Rows from block 2 of a small self-supervised image encoder, named by matrix and row number. Rows with one number belong to one channel. Each number is 500 + 50 x the weight over its row's rms, rounded and kept within 0 to 999. All counts start at 0. Numbers have three digits each. After the name is the row's rms in percent of the matrix's.
After each channel's rows are labels from the 100 images, of 14848, where the channel reaches its highest value: "colour at peak" is the nearest of a few named colours to the mean colour under the peak. Only what is clearly more common there than usual is listed. The data: crops of objects in photos (Visual Genome). In brackets: how many of the 100.
# convs1: grouped (4 groups) 3x3 conv, stride 2 (model.blocks.2.convs.1.weight, 192x48x3x3, each kernel summed), inputs within the group 0-47
# convs2: expand pointwise conv (model.blocks.2.convs.2.weight, 384x192x1x1, transposed), outputs 0-95

convs1.128 115:398537513562513539498596514437608505414538418443459535462540486491498447508532466588585557513548539469459538512464451473519459465595486557523509
convs2.128 101:528467586495483524515559391501487464478598470432539439503388483561448535402539522407517552478463580489500439484592492529495467540517521554525426630483457498479478505447498522465567489544564408502505466474504480519493506416535562579556418479469450481512510502527508475503506509534487579444
colour at peak: black (71)

convs1.93 117:404491523440467399426461432533446551483482439476417533582567551474476445377509489539559504504532493525562507538472455504578529567518564489504511
convs2.93 097:487543368464542571509494431484510464493549553529416511533578549571488493436540513490525548508587471576497566392551524462490478525458511550511592584478572423526575510597419479506510532518615580496541488520455504481499540435533525446417445529421502479406500510530494466583436432447480529446
colour at peak: black (57)

convs1.140 082:494638582522411561481507468441512540404448470463449560416579440517542439544526481440519560552482528521491469518467464477524489496545538575559511
convs2.140 104:489530405453539538516522467523467608487513459455557399457462523413427597585477464634528447543530518523463557471489523427362570514492464527566489524480510476561470451457382515493499510433475541485474527503463557548536451517472555493498502475509420492525422576469552502501448577370531564495
colour at peak: grey (62)

convs1.114 092:439503517492461493544504502419490550361480514485442536511591457485514478475540436512493574547490546496474489447432400438518622453441472499449432
convs2.114 105:493511409423556383509504534544476515453529497497504402445494452496405522536500533476645421598399518369477467567572457404452454444405495539608432544566381554451576477515517403525531406508494489559498556389510573473457428452560528494522472458542399556443563569417516491433544540467508507440
colour at peak: brown (63)

convs1.149 076:546440411418476510434477442572459494497475443561474424409481546563496496509531455513483493507558447589565474481573536428513551543509413486570449
convs2.149 097:592489523413530504512515489538565456472493521408541511482495578416486616445435518508562525572509548451570429534531530486539477544589522501492476500542521505543470476508453429401447528429486524499558489522458508460505503554534575529561517455544418519447489547503461450511572567641479499477
colour at peak: brown (71)

convs1.121 083:470434460549459512537518515537427473472495511514494422607476563508517490504455609493594521598420481577504624446548475417501483481491490527478492
convs2.121 108:487463467462488536562548566471456433488469517531476450614604480481446555527509580682569508531427454462541494502463611420397489485392448528417532489452553514531601537465479502436497542535427519507522510513438560605508522502512584585552533482526517510507537561499362550497532509474538462478
colour at peak: pink (30)

convs1.72 078:497382480460492547547479406495408478460541542469479554402534553374504529521532438505475539517503488468524525474560426505475471391456537473535445
convs2.72 101:526386517472467482430528490549500576479376514425539446527546588463463498509452542522480576569465493622586424510549463564553546468496393603466380458535426413650446475582493572445485485427514511406516475636482433595500481521394514507552463384491512468529431484498500517487465522509535471532
colour at peak: grey (60)

convs1.190 067:465427462446508506514547413505444499601529429515534360579471548500518608481540498444499482442507527465495586504522572519478497453493524516438424
convs2.190 092:445429550503535519523604481553551487575449476467523444546570488544536465564520514553400444513553639568526519542466515510490532454446583548417492478476473446432545540525594414427536441491574574491554510442489461446414469502528544450524541481518616532494515533603562442483490552545474566309
colour at peak: grey (63)

convs1.79 092:406571518518500382463460523512466568475426532515505530523510610504473366498435494450483455485473517510499538442490499559533421553483513602483548
convs2.79 091:413477484466456539573509420525505444482593560506459515470486476508472594504639562473559509502515444514469550522571539450523504529533503440519477542531507485582488527503491523497488426498488564481491576458430389563508510485479539499517424549436510560479521571538482544489555538495502538499
colour at peak: black (51)

convs1.52 095:583464490558536593561477513476469541501532495428496469503401500573510584558576527396476461507492619484516448456528502398523470515547472501465459
convs2.52 103:503523501525568404456579469623567459579466564448542601463511479534490504389630452375498483480532564481501455515530562534425534469503482562491502423524508495384507541436607455518398413392536452518517451425603518441458536499461592498574423510534492533519593487553481466549407472397576523495
colour at peak: white (25); pink (25)

convs1.111 087:452553529569527567471528560521470488424469512481517505473498536535530496535508457508543356553463430448493611519451445583410433494562426504490525
convs2.111 099:545385553594537582529551493521510471466560501493519455457480424475487561505465499543421585468465419433467480524604517523493511458504488512479471551413580455473446497464410420467488504451516606424483520510577482601527495552514492580464545553396460509530512530510534571558504554491430558502
colour at peak: black (51)

convs1.139 074:591508457497611533439610536457445539451577545533400482457484472545522533490523486530524427521506484423510461456539556432506539573497540494512407
convs2.139 101:546507452482393481491477486554478491488471565428440411474411506538478589424571455433544488473445543457564514462521493491462523453495516471439475464438458560473443409579485571543543526558549468476477557584586501592508484528480577533570487539537417551537568506503579414529517587417483511427
colour at peak: black (39)

convs1.191 093:450449462461482508463463527437569575479559424529463560544489519522454499541511490626418555527550496573447431455500474505482482456430419600458468
convs2.191 097:419432513435631559609458473530510525487527495539462517511524422496509431473459496578445451521552525441506489527443424585495520514541563474602493484349572471425537439504521588487522552534533508435513466489474480566476512570532585513416516452576492456505467451449501467486518475492498453473
colour at peak: white (27)

convs1.106 117:537577460482484514513501493490500545402446570500476467555533489500593459543481522456466506571358467586432484497454471646507523457530454505495513
convs2.106 100:504624450530474546452588534515488429517494515463556497510479519531485485502470526512566559495537471503508512455483557458430398452450491451508491471546504563506468457531404506594418445516504518577483431530632485487604458510432534501426487510457518641390524461410534521401531491522526449590
colour at peak: pink (27)

convs1.69 067:422544546484543438458602492500497519469526423618452532460441513432479475554479556512423542504458551457451512556409411473421524541513473466515536
convs2.69 099:544477547454466472549467541402510597533517575455485545522522541464500501500501493493523509487500602386511509532460531474466504481438495448463454489554405626508551443515454516443642451502517484460501488448511442338488479416476439527553500478503406544471460529485516471518529494514463474505
colour at peak: pink (40)

convs1.189 122:462459448659423402514524506477459525432494447492531668460478458484507481509501448523506467580477433475485507493495538492479497477437504546458465
convs2.189 099:543371501472476522468493458499507510548445473534461523422507436525516522566522542492493574540483482532496514561468464479546493493538581512500464587498533473521520498547483570425596511493537465481492478457527523589538468496480548472464486555560583580455502470513566444506453471530518506631
colour at peak: white (33)

convs1.62 109:461482472471577470595488367452525642513375490486488499534567458472491489471484495439478459530425484487543499484486409512487479471491516450423494
convs2.62 095:511567531473511536600567493568500574445563510543656581506541527493521526461483492511538458485524449570387544509551511494525476466463506436477341487521563479538482424506493531522532434579454507537478524533512575514558552493465522480482498551555402577549529507484542477616507472488586515600
colour at peak: pink (30)

convs1.115 104:516458455523522531488616421460568512523491523465441459544546421578485420542518438508543556559498473479434540511474427399503529445483482559607504
convs2.115 109:510456381511440541501519515488485513508419495554412506575521536487516460620538460551414428459500494460501564426496509491484485487486433501570521424453420466493496559458474541480510511497515428434532546541586464518515520519526526492473538516410410468306510529486346461398460484399517541540
colour at peak: black (53)

convs1.24 108:446466468472531482651474499488481502452486489553536494457544437456516535516531487433477491587438451507470465507554490576520525534449531555501676
convs2.24 110:463514371531509475522522463487414581526460567522488449515590493629461533522610421513484499525415535529469527422499449556595474573520534567488507494537473460500519571508486485480491521567423466489501518429530551519484508490510502541565520612585484520512577465480545395510429493703519521467
colour at peak: pink (28); white (27)

convs1.101 102:515578539603525502510434520489397467454580533461420557397582615492538483565516500424570500516493474539550497481478519537499497539583507496509500
convs2.101 103:463475476341455474428402541453498493481458494419438433456503473553473472410484520602468389470526475485484500538505419497437496531451470502482534578504624550519598466570483465483470548487530470395574440544533497456544542576462536523418492517546482456496523626490520499490511537477491475487
colour at peak: pink (26)

convs1.187 115:487572440549489594550556515484484559486506437540528477492525519452509529506444385552490524590553539504546506529567512447481518535436343453446492
convs2.187 098:525412478552593557459508476531548549589520516537496403592515505471489474515496528517434470459569482569492503485523493487557452447502441428467515502280573528469406551454362540484541503473464595601521384506503484509503424531526509509500520407508474496433448408484635465448464434485524494496
colour at peak: pink (31)

convs1.127 088:483415425524549474415461547496420584651520472470527466482479529505467538468457455560441514512546469452530530471501481537452403513480499442469595
convs2.127 098:538549530533470469524464546433409411443561455596534475539517416574427515582479436479495360514508510499433574503492521509442558426410540538520355435437534526516526581504575523432682501521485502471542427503488572564482465530522561557497488471586539526459501517505497461512486675461423618468
colour at peak: white (36); pink (28)

convs1.41 094:527455480536464542670571469481515451488539490450470482403463495447488487471501508540444513615446454525547467503431560457490463522512432463482591
convs2.41 106:532614514472449520469525523514471555545519560583525502489530412489510489447445448458453472583507495608523535523503454476567506560492592492492446561539440565450589460568530482479508565418511481499462402470569537428526521494486458606540546572536386528575539514625582447438453557603518474476
colour at peak: white (32)

convs1.54 120:481451430471517510562464543537539444488477535555512486443440420548481465490513515446423509552575516485495524431563535496506567396571423399447411
convs2.54 100:519520534503490456473422531429455515468549439483621500537416513562530475546474441587482402465464480491504473481470515543488503498465502517474322531509444417570569417571491561443494460534506523594551515491448557417494502545551584492503483511489503420418499583461505573568413516529472496590
colour at peak: pink (36)

convs1.188 092:508435523430491578513447487498430567492502434443509465669457488525453425509548564510510552441501522465509436494455519572522482476549531445416546
convs2.188 097:527555550469538508559402511440499521540521436577520406476518528549492473633438468593485422448488496508591550544360544500470456438554512459513485430442495545598572526471444573505522565530474572381581502411638533583558513412525558510532557486578491499465513423426487443478463472533479547536
colour at peak: pink (26)

convs1.180 098:473507465491479472449556398500473507489429536560557450517343478492536459486452545602509553518509452464476513563539577518399477467492452444530553
convs2.180 093:443514541626448504534570441374556466587420435498509429578471581564497385502597492442467488502454391492467500503466536547461488531546580519522520420488498436451487484502547524474510514519524572513497517486480540502535455538518468503508537486384503523481499438556500490527477458528535587389
colour at peak: grey (60)

convs1.136 084:583489465515548454552520429496537523540465491485592463427503447463578492405451520482559574463510531471478542444594522380498568530528530428547514
convs2.136 098:477523441522455466472404518512492514542539556518473489490537530451464545471505481632432451473502511530412437426492495404490490614477623410441515510531484584444495553505557476507507523511473525526513464514525543539492548468549537474556592527581455550472526569547495568495517467495498471410
colour at peak: black (59)

convs1.108 082:448513601553501457478534475431500545484594562540455460361509510463515482488475532453563490510479574546491466456545437511507436478365553480456491
convs2.108 096:531553550446568413458578497523459486575510446491480551577448517481487512502510529414518447454547446529520550493421528398559451479484482442466492553469459524499525519565431514486466515522401445564539511521498503552451543552409498484527504549553479502454586474391459506567571452490507508492
colour at peak: grey (61)