config.toml
dataset = "crops of objects in photos (Visual Genome)"
image_size = 48
norm = "batchnorm"
activation = "gelu"
optimizer = "soap"
beta1 = 0.9
epochs = 63.8
weight_decay = 0.03
adamw_weight_decay_other_params = 0.05
Rows from block 3 of a small self-supervised image encoder, named by matrix and row number. Rows with one number belong to one channel. Each number is 500 + 50 x the weight over its row's rms, rounded and kept within 0 to 999. All counts start at 0. Numbers have three digits each. After the name is the row's rms in percent of the matrix's.
After each channel's rows are labels from the 100 images, of 14848, where the channel reaches its highest value: "patch colour" is the nearest of a few named colours to the mean colour under the peak. Only what is clearly more common there than usual is listed. The data: crops of objects in photos (Visual Genome).
# convs1: grouped (4 groups) 3x3 conv (model.blocks.3.convs.1.weight, 192x48x3x3, each kernel summed), inputs within the group 0-47
# convs2: expand pointwise conv (model.blocks.3.convs.2.weight, 384x192x1x1, transposed), outputs 0-127

convs1.97 063:482528555461384631389524449558497495569486522482511501512492537469475618425493483512501500504570490401497500522483587477473528480545467469571533
convs2.97 096:444544497390504471491455524518434527541570459421480454443492537480596487561422472551410468563482537487512545456506481507507519452481554541434572509470500554549473468487535626482492555475542535548513520474472557447458498392549545542455398506407542541488504563466499444463451508468476476493492469597447472504517471466446484524455529426431540554432451460437464481394472536396466500462484
patch colour: black

convs1.189 089:518512448406458514458482471528535496493474491451459486506459564599546538572499563443494432445483504568563432529390501477525490350499532471523434
convs2.189 097:475550404558547419463568474475471543453509490528510494511534424522492570595519550514621449499496551526537537571528463467515505547505528511540502506465559586442442500519428465477606559450499482523419481440441499530484559522562495565537499485487493578561437407480599496478544481531570434350558481578538439477411482515542487591479513503510509628555553498525578425470517540523445610548466
patch colour: white; pink

convs1.148 078:410537447509480427468489464501572579430463577453551476523564551494453470488447453524474416469489469578554374441508506524455502543569425469501475
convs2.148 100:440392447383488438542433528516516472493456481415565478526484462366504394528429576504493582538477491482503524476568475477553437452464545471511465525576442598470512512502453570466543583531548399513454474574510443447482527482483412535458471567530486431557560432593484567489482445546526496567505500593536491517550498465610457492506513533537441446587548546467448460437475548590547528575445
patch colour: pink; white

convs1.5 099:636557461483522533514505507467438460472514489440510527410540535521571617448435497411476477484417475559442530465516466461504440476555476593482493
convs2.5 099:493545581538545442537494443537530533526511537478557459581623469418546538541476396536563485498494480513491428483553496543558473483542380523368474459415512458501533528459435512475553438417606457533507471454476515590573453458501566493548447499529531533410507453542504555533548624431418424456566456583551532523476515549443455402468518325464535568542454517521497368476468555553495503473483
patch colour: white

convs1.131 058:496564484523476442509399494663483598549521558460491511435460528490480563482568442524476487491507489501554537465542504521427524561421456519420555
convs2.131 104:561502449470518497570536605568380475535573600471565481494523560435539511512480434554539595516473434560432450542492484422513571499630548533518537445469498538522431504577519533511493529523509557520524534520493514438490520493396506483417507644464452470491534451414455521490495537451458464598439493545424489552420475518469490534281540562549567538480534541473502577470462511525470448479493
patch colour: white

convs1.126 124:520441519478517501479435557435422529503457512477410467510510464475477580521455471465514543414456472486462489621449433568551430633450516525476464
convs2.126 110:453462511427534457511377524559589507436380499497544445499572493552503469439548605486443578550508429498493423509546488503564523494439564560462625476438536444452468464520546435593511507513575459492561524493431429481470528568451549469539484445482508485547434430482545521613491544463514466494542515496544523531432468485546436486527418369434555502492377511552508401524522533452551432456518
patch colour: black

convs1.11 068:449554513520584552583532410508507580482483461489495521369454489485540519481471577484424506444469479534483583442495620471466471511557528478456437
convs2.11 095:514546507403542516453524478540477541443454434426491557405510495537491480465534524460519575581469474512537487471501639531448567507516442525489512516545463505542551456488480439462471484497482517536511496576459575428563606523521473432488584505523533429466453416564554513441337500542510490476498482515439525465509459434470562534551490453563425526551591526516571492409453491515486595456605
patch colour: white

convs1.117 147:500505509517510551573508434524547484470501487558342459481494436502563437415549438491458465537557529504564533482551539506358526506537489442552487
convs2.117 112:469474504520515582414507550487589499490554482445397530476488483494410438525412430523511509408490481521482503514415449414491474552459573460555460475486531531553441401537542474532539495517466494413557560542545478498426562563458503544499530479514455523321491552513491534445580508467543531547513418389469521494462546537548477500502531419511566487504553483505545508484493600525561499517477
patch colour: pink; white

convs1.103 125:428537471566436455581546392573499434442571518483540519473493489580527458472418489469505451559513509488560525402481503536480460455412520458563554
convs2.103 099:555548462454420581545487467586511537409416533503472490540506515519427574514510502517515460517473470588451571465506445431545432539594409615421481532575555429482483495441430477528485493499552496655521508527523455448521492432427516507505483597544504472432522491472528514538499539460414443520434558494492474418525549465430504487496575445503606508434438539460460616532454474520521467453461
patch colour: white

convs1.135 090:492664477385433501513509519483465564529512601521491441446542561532474475522457488437482524482422445523491544579483489428496435507450453485541519
convs2.135 098:492372578530419486506498499532429487535560505490585463431519543541524569488524590455518527452434466558534482512439494445547553488505473442529466511501463476383518561521541554502521488535465508585504507476520472456478443557476441495455536499508500484444493510435493523494543392482527512549420488440536411477654482458450521458544423467473486484620494549465460497530549420531566516499542
patch colour: black

convs1.18 110:511588482575528479512489534536566487486574527468431526585526496451413584529504530458538518489652510570484567512468479493562546459560468542521426
convs2.18 093:451553463517473500509440492570455537574518497496432478516478541540445402516436435439612449531478535516470428567530612494462578475510533403465426486470441571464469440535483465452521549571408448495478428544592556447521479478528517578511444549435513492540452577493543509602561406485539479458508486473525501460532479488484475514541440546509478482471554504506407492439443554487449518494470
patch colour: white; pink

convs1.2 103:503442473444476494439460504412472503409436550606419491446511432481456450515526432478500482531443450447513395519473461480473482508473473548541373
convs2.2 109:521477518422498419505515400518497535519446496404467565487571544482435549486553499450512467492502517439492563525476380539500432505530447478526491491516488438530488472537494448507486499491532482379492527506487534535392505504560438532500540440457441487599497475397531477514402537566461486531485490466410530447491483502453467448485604566451525518496545465482567482613523516540497487574528
patch colour: white

convs1.115 087:513574537549467466517469390514493544547535429526450490594501585532473491493405417497486452518566438563442519415464574571526509454525453459545497
convs2.115 111:466563534432466443431491531582408499532519535504468664553472463371454505479513494523541467455508498448559430488580506460458500522393569582536477532500435587467498482487495500395535566524521533427477466440532515424486572600521567516562596448537473504405545467486535535551460517520534553504453492530501488484446623481494508647530574461475437552473504487473588447483484508490442533556479
patch colour: white

convs1.104 068:409502579500502549454492463429449455453510602459469429491493467547503525618495399435475464498486491410519451495413495494472499457546592482488554
convs2.104 100:475509440483475459474469460471489464617578528508508553507508534433543509430540470564471479536505558462500532429491504533477541411444491441482362450564556520539523482473489592426488517531514502445546471507412506526483480510594530508571431474464475534482522479482495513472467602511531382481534467485540485460470499459573547495486496419600517505513571529533513494505465454456486575509500
patch colour: black

convs1.172 084:408548534515428580534486535474504469491590402496516569415442468500539497511450464480571560504481460426529454600466515611501544501484429497468528
convs2.172 105:528513510536570427515469563495471469440479554532469542467468506495451503447564551508597509570406593462478495426497472570567428577479468443531388477526529522415424478490477573485552502486498469482540498401485492400508486476501538542367497427571462545452606450554462538461622432483450488421503420512577485404557393491494548532498439449487488485565514462459539528488487525475460391551482
patch colour: white; pink

convs1.188 106:607533484478492476635476490439472484513379518543532521543467456486496456473515529472542411459375503509395543519474482491466475444509465502539428
convs2.188 104:481531519470491517492452495509513444436542473459609490451558495537591533449419461380429557618506487469524529512526569569551474418501526534520586513503514436544495584489478522488448469457480480576545464447563542491479548476524434456483462498554470533510517420505557551510460422504526488527529535358440493548472556457544462488579510491544599501438491500469492519606491520460426364480583
patch colour: black

convs1.41 123:527519504476462408433512492407567516508556470460537477509462479481499437475490449481456449509347404405461473451611509519494444468463551517482509
convs2.41 097:449446513526447462633421522504515380488537523553572537489579482574414515419539538527427492471397486453489410484533595459501496460494524509540495553601478504478452550498503487552492556531447518532489510469527493567505493558488529432577505589523449483554414488504430526462406432541499436480474504491509431490462531449513493539521576469438582442508517403559499552521529515505500509510508
patch colour: white

convs1.166 123:495490470558447474602542572438493429510550472541430544443483402456518464510495422405577438490505474456406561504518520392515513510472520466466521
convs2.166 104:502532558596488483570586494526549436658539552494490540582511452509496517516397476541448601512595497485513486548493546438501453464434468495482511520588460511506462486525487514540557469580488536458515491530473519503415419507499501548560542454491502564467456470578424622520513504495526464526519596508550555420463488451511506521485519487460435489416485397467503410503468495420553473450491
patch colour: black

convs1.143 090:550545566586470397516502570587451565449625547508544458572446581495498434457484494572489513556501511478490459461534458493516517504508488549464587
convs2.143 103:597439396480493482466449561468464485528506634546577474516478519469484498416433526506420400517467463543485532523450492524570534484485480546484471495519540524480446464493515570482559485446411549468528472528519603498367545481554388531564471456441562540437410543599595405384541593509519438556494598485511485427401553543512516474502539502614432413511493390486481507453426530524543526440453
patch colour: black

convs1.142 136:640415492516565420591508488453519536534467472488454486518514451544503448503447554497506467461467421503509579509612437494508495555470570467505410
convs2.142 102:515490508439491604513536532500502507516515470495538551490519518477470407504425556531546478554490560560497493528457561520468458503509456472432494508534439565500524536617492407473549525442499396562435511612462491429557484561484419462413505593404341414536497442464471449547433476462470467557535421424476480496450451509440524583458433498446544465545490450543526596421397526460509526474496
patch colour: white; pink

convs1.87 110:466503445486409486539526496467506452462541413481561416515482431487477521575495550452483561548458531507552602491560545512438559487459515446651491
convs2.87 099:476548495538533515553547527636478563511493568430470493534535466552481478549570424597513557458450507464485478472475511419696575449527496425510381560491469477531477492532487470475512545521545478570558505478444514555505559490474562498497517442509575470513461488475523671557435518508540555513502481501487510459464478508473487408552519499502485481445528502495530497523454587566471478462594
patch colour: pink

convs1.169 085:561462525490556499412400450481405555540447500417525458495495453499491546499526476498543511465455587508487429515487505467541488403616581428549489
convs2.169 102:540518446452474506528603462474586556438541493432478466489526512478526463551492509607583586470576511481463437474484509552481494430453475460526560480560537511516559457487480481575500525487559522493526514474502520560351524449416385595485504497437490511470543557493470456548431503566516546461497536426564477587609578492537470562536478524462531566429457575520436486507478525526498559446530
patch colour: white

convs1.183 077:498489478466494357456465505522504489486483561530509462454458556415417453475452510479512486452425426532444348506509495534550494479455419529515427
convs2.183 098:553462518472544531475646595555506558430530526432490473516567457493505439475474435439486459566556428492418502501491508516445513419571498559570632484476397549525498532466546415476491492501560544534474478576487504546527455524519507549492489459522479609492489506465548569562526489502578456467480454503496588512514526487436400488480469443437549523434427385505446488572480546436587490428490
patch colour: white

convs1.179 078:485523549450520539499459529478498510515481435425545442466549492563458550481463470427406431547468524469501383506494494515470420377576490393462491
convs2.179 094:457511597434476412492532499505538487454452534511551545564528534537568467632521417373524481524552460584462484548488469469534492449520512410530549438410443564473494536500449470537552538585525496531521595434535556554588609416499536495494497567524404510505513458462513513461527512574491469365502554512468541436560578523451569522605475401411461520547476548531567545526498532444491464479487
patch colour: pink

convs1.62 083:507550452472479429551511448482517509611519481568439434402541521492479526383532517467522516473430503507482539556476537562444450463549572507391565
convs2.62 107:465443506467570492520497545474432553501441483384495542443448485509530463559461517498520475453588494498538480441483462432477476393399480509535458503489476540643464481511554502595527481501607509416411520523566493589486458478501426524466404517480479531515491471366478534538457600474639439494524589489600535524485491483415403474600542481527561502485419501509535531516524516598540545506498
patch colour: white

convs1.125 138:491496567529455506393446576451428540528448496565489491543542428518485568563466598442531500468500513491485461613484520576575541585562480501523527
convs2.125 110:492591417400496464524440523429582529504545537532489534526528558420358464449578482493495447429433544408561461490601497498476572536465553530560454511540481526438538463435483543506451507558399485565530494469554461409522496456565519526427615472543440555552525499533518508523481419516504555487554474505480444483511610500469495531504453496512418447494525519427561455521496490510429520549559
patch colour: black

convs1.153 096:526460485471523415464514539423500469472475549547474545481533476503514573435423564469497489486543437412356430500518495482522533430394513443509422
convs2.153 093:479472451478508585491504487568477397422506478524517570480511629530545516543415521457454552630412476584499420542488397445541507445528521432476499475335519463451495502447407435457522530518514513442508437484564502483515637448519510497528546562518492473550479406482489509512443563564562512504523484462475605494550488556483458479466385600485533488512494556554466395414478514446477490579493
patch colour: white; pink

convs1.123 125:441485500391515518442541460433451503348467520395580475529545531484475587524485541445522554464468449458480535520386523501496459484466490505467491
convs2.123 095:550431468398450487444467411527491495568455471452544397499474535455473525450442507489435510479484432599496484504445520540542585428506432472463503510524442552545554472460522503534502478578476556528484464627476533405504501458530478496444498558538514468524508383525483528477482462505530448522485534541477498506505507534597482544536511532463525482545522494431559459500579452508461490496308
patch colour: black

convs1.184 107:475466467555537565472491563470465500510516511470482500475454383574558558459551506530496577482449454479494529548510536497463552497450708482505508
convs2.184 102:492524535538416390493464590535499554490564514478439581598534485395537456572538510501454545534610542518472508518519574499484476467509484577559505507501526480503496506505484505447500539466452546448486487533498495514556531481548579511574548519594464520502496478575514514548576530548533553558544491534518514429567508509487519579438564475576490459476592519478578478458545525653385495527412
patch colour: white; pink

convs1.167 088:479518447408496413564464390596470504539444449413549534465461513573432484569509549586498519499468554493514426586519446508526526466511503477481451
convs2.167 097:531496522517397544484499517565483510526573469523565503478484532570479550465440551507495373508429562542577425530500527510489525441580528534522541526533436478522468522510528506533603520456516476498521554489458414496486529519604475478547451429488444507472538559527384600498572520465561615448422473475497506594514454415449386509584518501498510570545498456520515407457432462495400601557555
patch colour: white

convs1.138 114:484476510457517481453443457439393448440437500483445484463504528455454539511466502456486468411477455471480479516351432506543432525388521488468414
convs2.138 095:467511458519525494501537451566555390439489485480501431490533571569496524599395554520418482453482544516583589462393539568596471539529544521653624583468540538511507597516582490578436561450555485536533531433607448480494431456502476623531564511467453491485490537490563484581554481492517623548530540415406576503472525465474432540529515471464481464554488538468567445561574437480491451457531
patch colour: black

convs1.7 080:411509577528541555515439476478506449540539456515516525532485532510423461441510527463466630557534609588484469507437424445393495517484517492528545
convs2.7 100:459425468568431537464532475506454530486480468523491455445467480523506520437468481409422464453498559553473483504513594558524511553476508460437534531474597609446476438505431533488505560520503458561487600471500496504510422497506414474487455524498494525488503404465571510513542504426593602441541442505477460452483515432552469532478533527503539457525403471473450489479490571584440480596564
patch colour: white; pink

convs1.6 086:626457480419518580433530476415511531477546498422483473428495497545470519465420535431552447508538482485450412481387494421503538484525481533517536
convs2.6 099:515513523517554460486485392520457516442505486426463496545526479539468488507520408458491505534470416624572455560455502483649401611512503425659460496470464502484585580495512496431473507546536486445437412579495428528536514438487485478515603503513467517520588446436420484456540481602465529500494515455460526495427477494450544441556528491470460461509487478544499418413580484598536552471572
patch colour: white

convs1.190 067:505490527500440575556473505502474520437545437520560519393437496460518568472442524439658493481548408438466439526492490498487520527392485474480508
convs2.190 094:515459483572524576505541460572540569504530497574456423589438554475515482434412503592481602358522527517491535537479487503545454563428499488655373506552488489516525509490443531424493555463534505461591507438498462514481517431472389459586512485494533513525558507405456536471455460504486592491518519487472491624507437436514539600504538550418485519515456519545468458391597387461538562474505
patch colour: white

convs1.68 111:501439484507546555553522499510449494613501452559481472526537458527513567475556477568556439479515439578549476496458480514519456534453440571329529
convs2.68 116:489563469532518466556519443524493581472474510518424484481524480607509459496529540491531563525386596579480472493449491521531498479600448550480532535525490442431502455497447431425532504597434443527504513504410530511472555562553574458505587454540485467488518500577551454481592425586588565505488393507530442489642455489539492483474525611546467550506467519456474537461555520442517510592486
patch colour: pink

convs1.146 118:495522421475473433462487500463560477412457606547463520552550557560519495459436580492435489493558444534487414554474455461444400492488506445470419
convs2.146 089:542476498489513432593483578487489473505572473400519492519512535453549474550561516475502515475509468492546502490499493479473503548435553530486517483530560472493549482464580437546459463526497549534539557515491513515561522493492481442541563447542360500557556376493571585483474531456527489465519505478486501502445482418560435495517500491546441513371559525395481553497503389433485511540530
patch colour: pink

convs1.182 080:497528406464497502472526372494519505528506536519502608532558531539414457525529561594480507501510615550528392553498490555521429529513447472541486
convs2.182 097:449514487391478394414517552402468567482499537483506506498551556491535492424468593501412622556472490579485499454539478570444531511537510457540572520470565501484490448483410473459516478563447435434540503518450584551482477523444487607685516540533472516512513462469598483487511477579456530596531532571482408559479516516509509434521507478468529445570470483472522586452477527543567478565537
patch colour: white

convs1.157 105:522512436487508500454439459500434485472472457449522563407476405560481606506514561548453588438456427457573439472520453503458511521446533429426478
convs2.157 099:479532548485545479537499563508479388489576512559482473526515569451514515429521475545555523564519512486550549417524466568496446558528478598505487494460450458609465466476521448420527592543561404491462468491441530440555544479483448539476529516485517496480522489528548513494534522427525580476545487535554482566525517429520509480465475404516484550582445470516469487486502543470442387507470
patch colour: white; pink

convs1.176 068:437479444538457441507446498418465510449389503463564570497462451471475445447470440602566509518375495498466470524436505467505501558573545471486443
convs2.176 107:466505496387454599528453464461487441502550452522449421510476515479502511471470517465582545547434498496393542539552447446438483477544401563516522562559535480524515522446565540430523422461438420483461459522487530496465455528510550573478478469515560644449537522475481509473561440577501527486496410491548522557501625529473456461528431455426530468588474434526528422440475514507626539460383
patch colour: white; pink

convs1.86 102:540458518472432488523541474453450498488356391418490528412504518451460573378502460514527520434474530502506505459526454449486513419419514494482528
convs2.86 110:531445459510491590521531506454490513559508474433514403414483528455504452462509531460540476523498460439504465624440439410531538532496546446407535499510477538587510529498605481552450507505499579501560486493451441451516442556455460354496464499475416498552482526455462536509551558549430446474468657408516519402532543510501521487493505487571555554508446461527477572542529462481568534531467
patch colour: white

convs1.145 089:578475424516480468441502415467430475520537577490456560533449451530437546532558473635556453520534510530528488535526472561510417517455444469507399
convs2.145 097:480452532482508542517502458494432518548502461546433504583516483586481434436556480440417577450500486574412484584503594519479506561524437554432474392554490515556519453508483497415489552514515541516559502490608449463483592484515562551497468485501581509507577568433408593544523527498505494611504469493483533568507561626527474536449646481428460441553542439519527558519473522534466495389483
patch colour: white

convs1.154 055:519574453452545515473520494449406562531511524468474667469468466454495504500563452612520466448505531482458478525483443536506587476461406464454521
convs2.154 097:474512427452456536526517486486502587389452532500520523529523410494478523508578487474579457499475485491451511522559427458463550462546457500484437521473500508534425549454500482422472567470446502557460505566449590484486445518470534559510523473495456565477514477569499526560515455486625557481554482558506445493445583519472538498520405512326558605507537567565551608354528561553416500588492
patch colour: white; pink

convs1.180 089:502547454501447525439467518464504595616529475466532587610506533513560551519465581483481470485513567436597475498478510478497518389429504532467557
convs2.180 096:500543499428497492330468483442524484456426480539436458430541526520524523512510479573463446485556546555473546495470530525524518472495488511524505522330570491464508514459409559477423481470438496535520450445541515425460500553536523554508468510570463387468536493552498474482530414602383490616487435572485447601454518476549508471455482542501534472530469539466450490465475479457505539516401
patch colour: pink

convs1.187 072:493465517466437449468537437601550498529534540421452568452509554500460505469466602539559499516553508512497361561487404519528498562468483429445483
convs2.187 094:491493458516450602469468468486483579530553487537469570585470489437442477546458568512511522554478586501434435515521416520508446455512472564462456583395429502444468511538524485441565468501462472377522513574464436482448459555470621494490594425502571541435505458483545490538513514426437586542473605482597498503513483486486420419582607467535511413539521520461431410473430522466584558477505
patch colour: white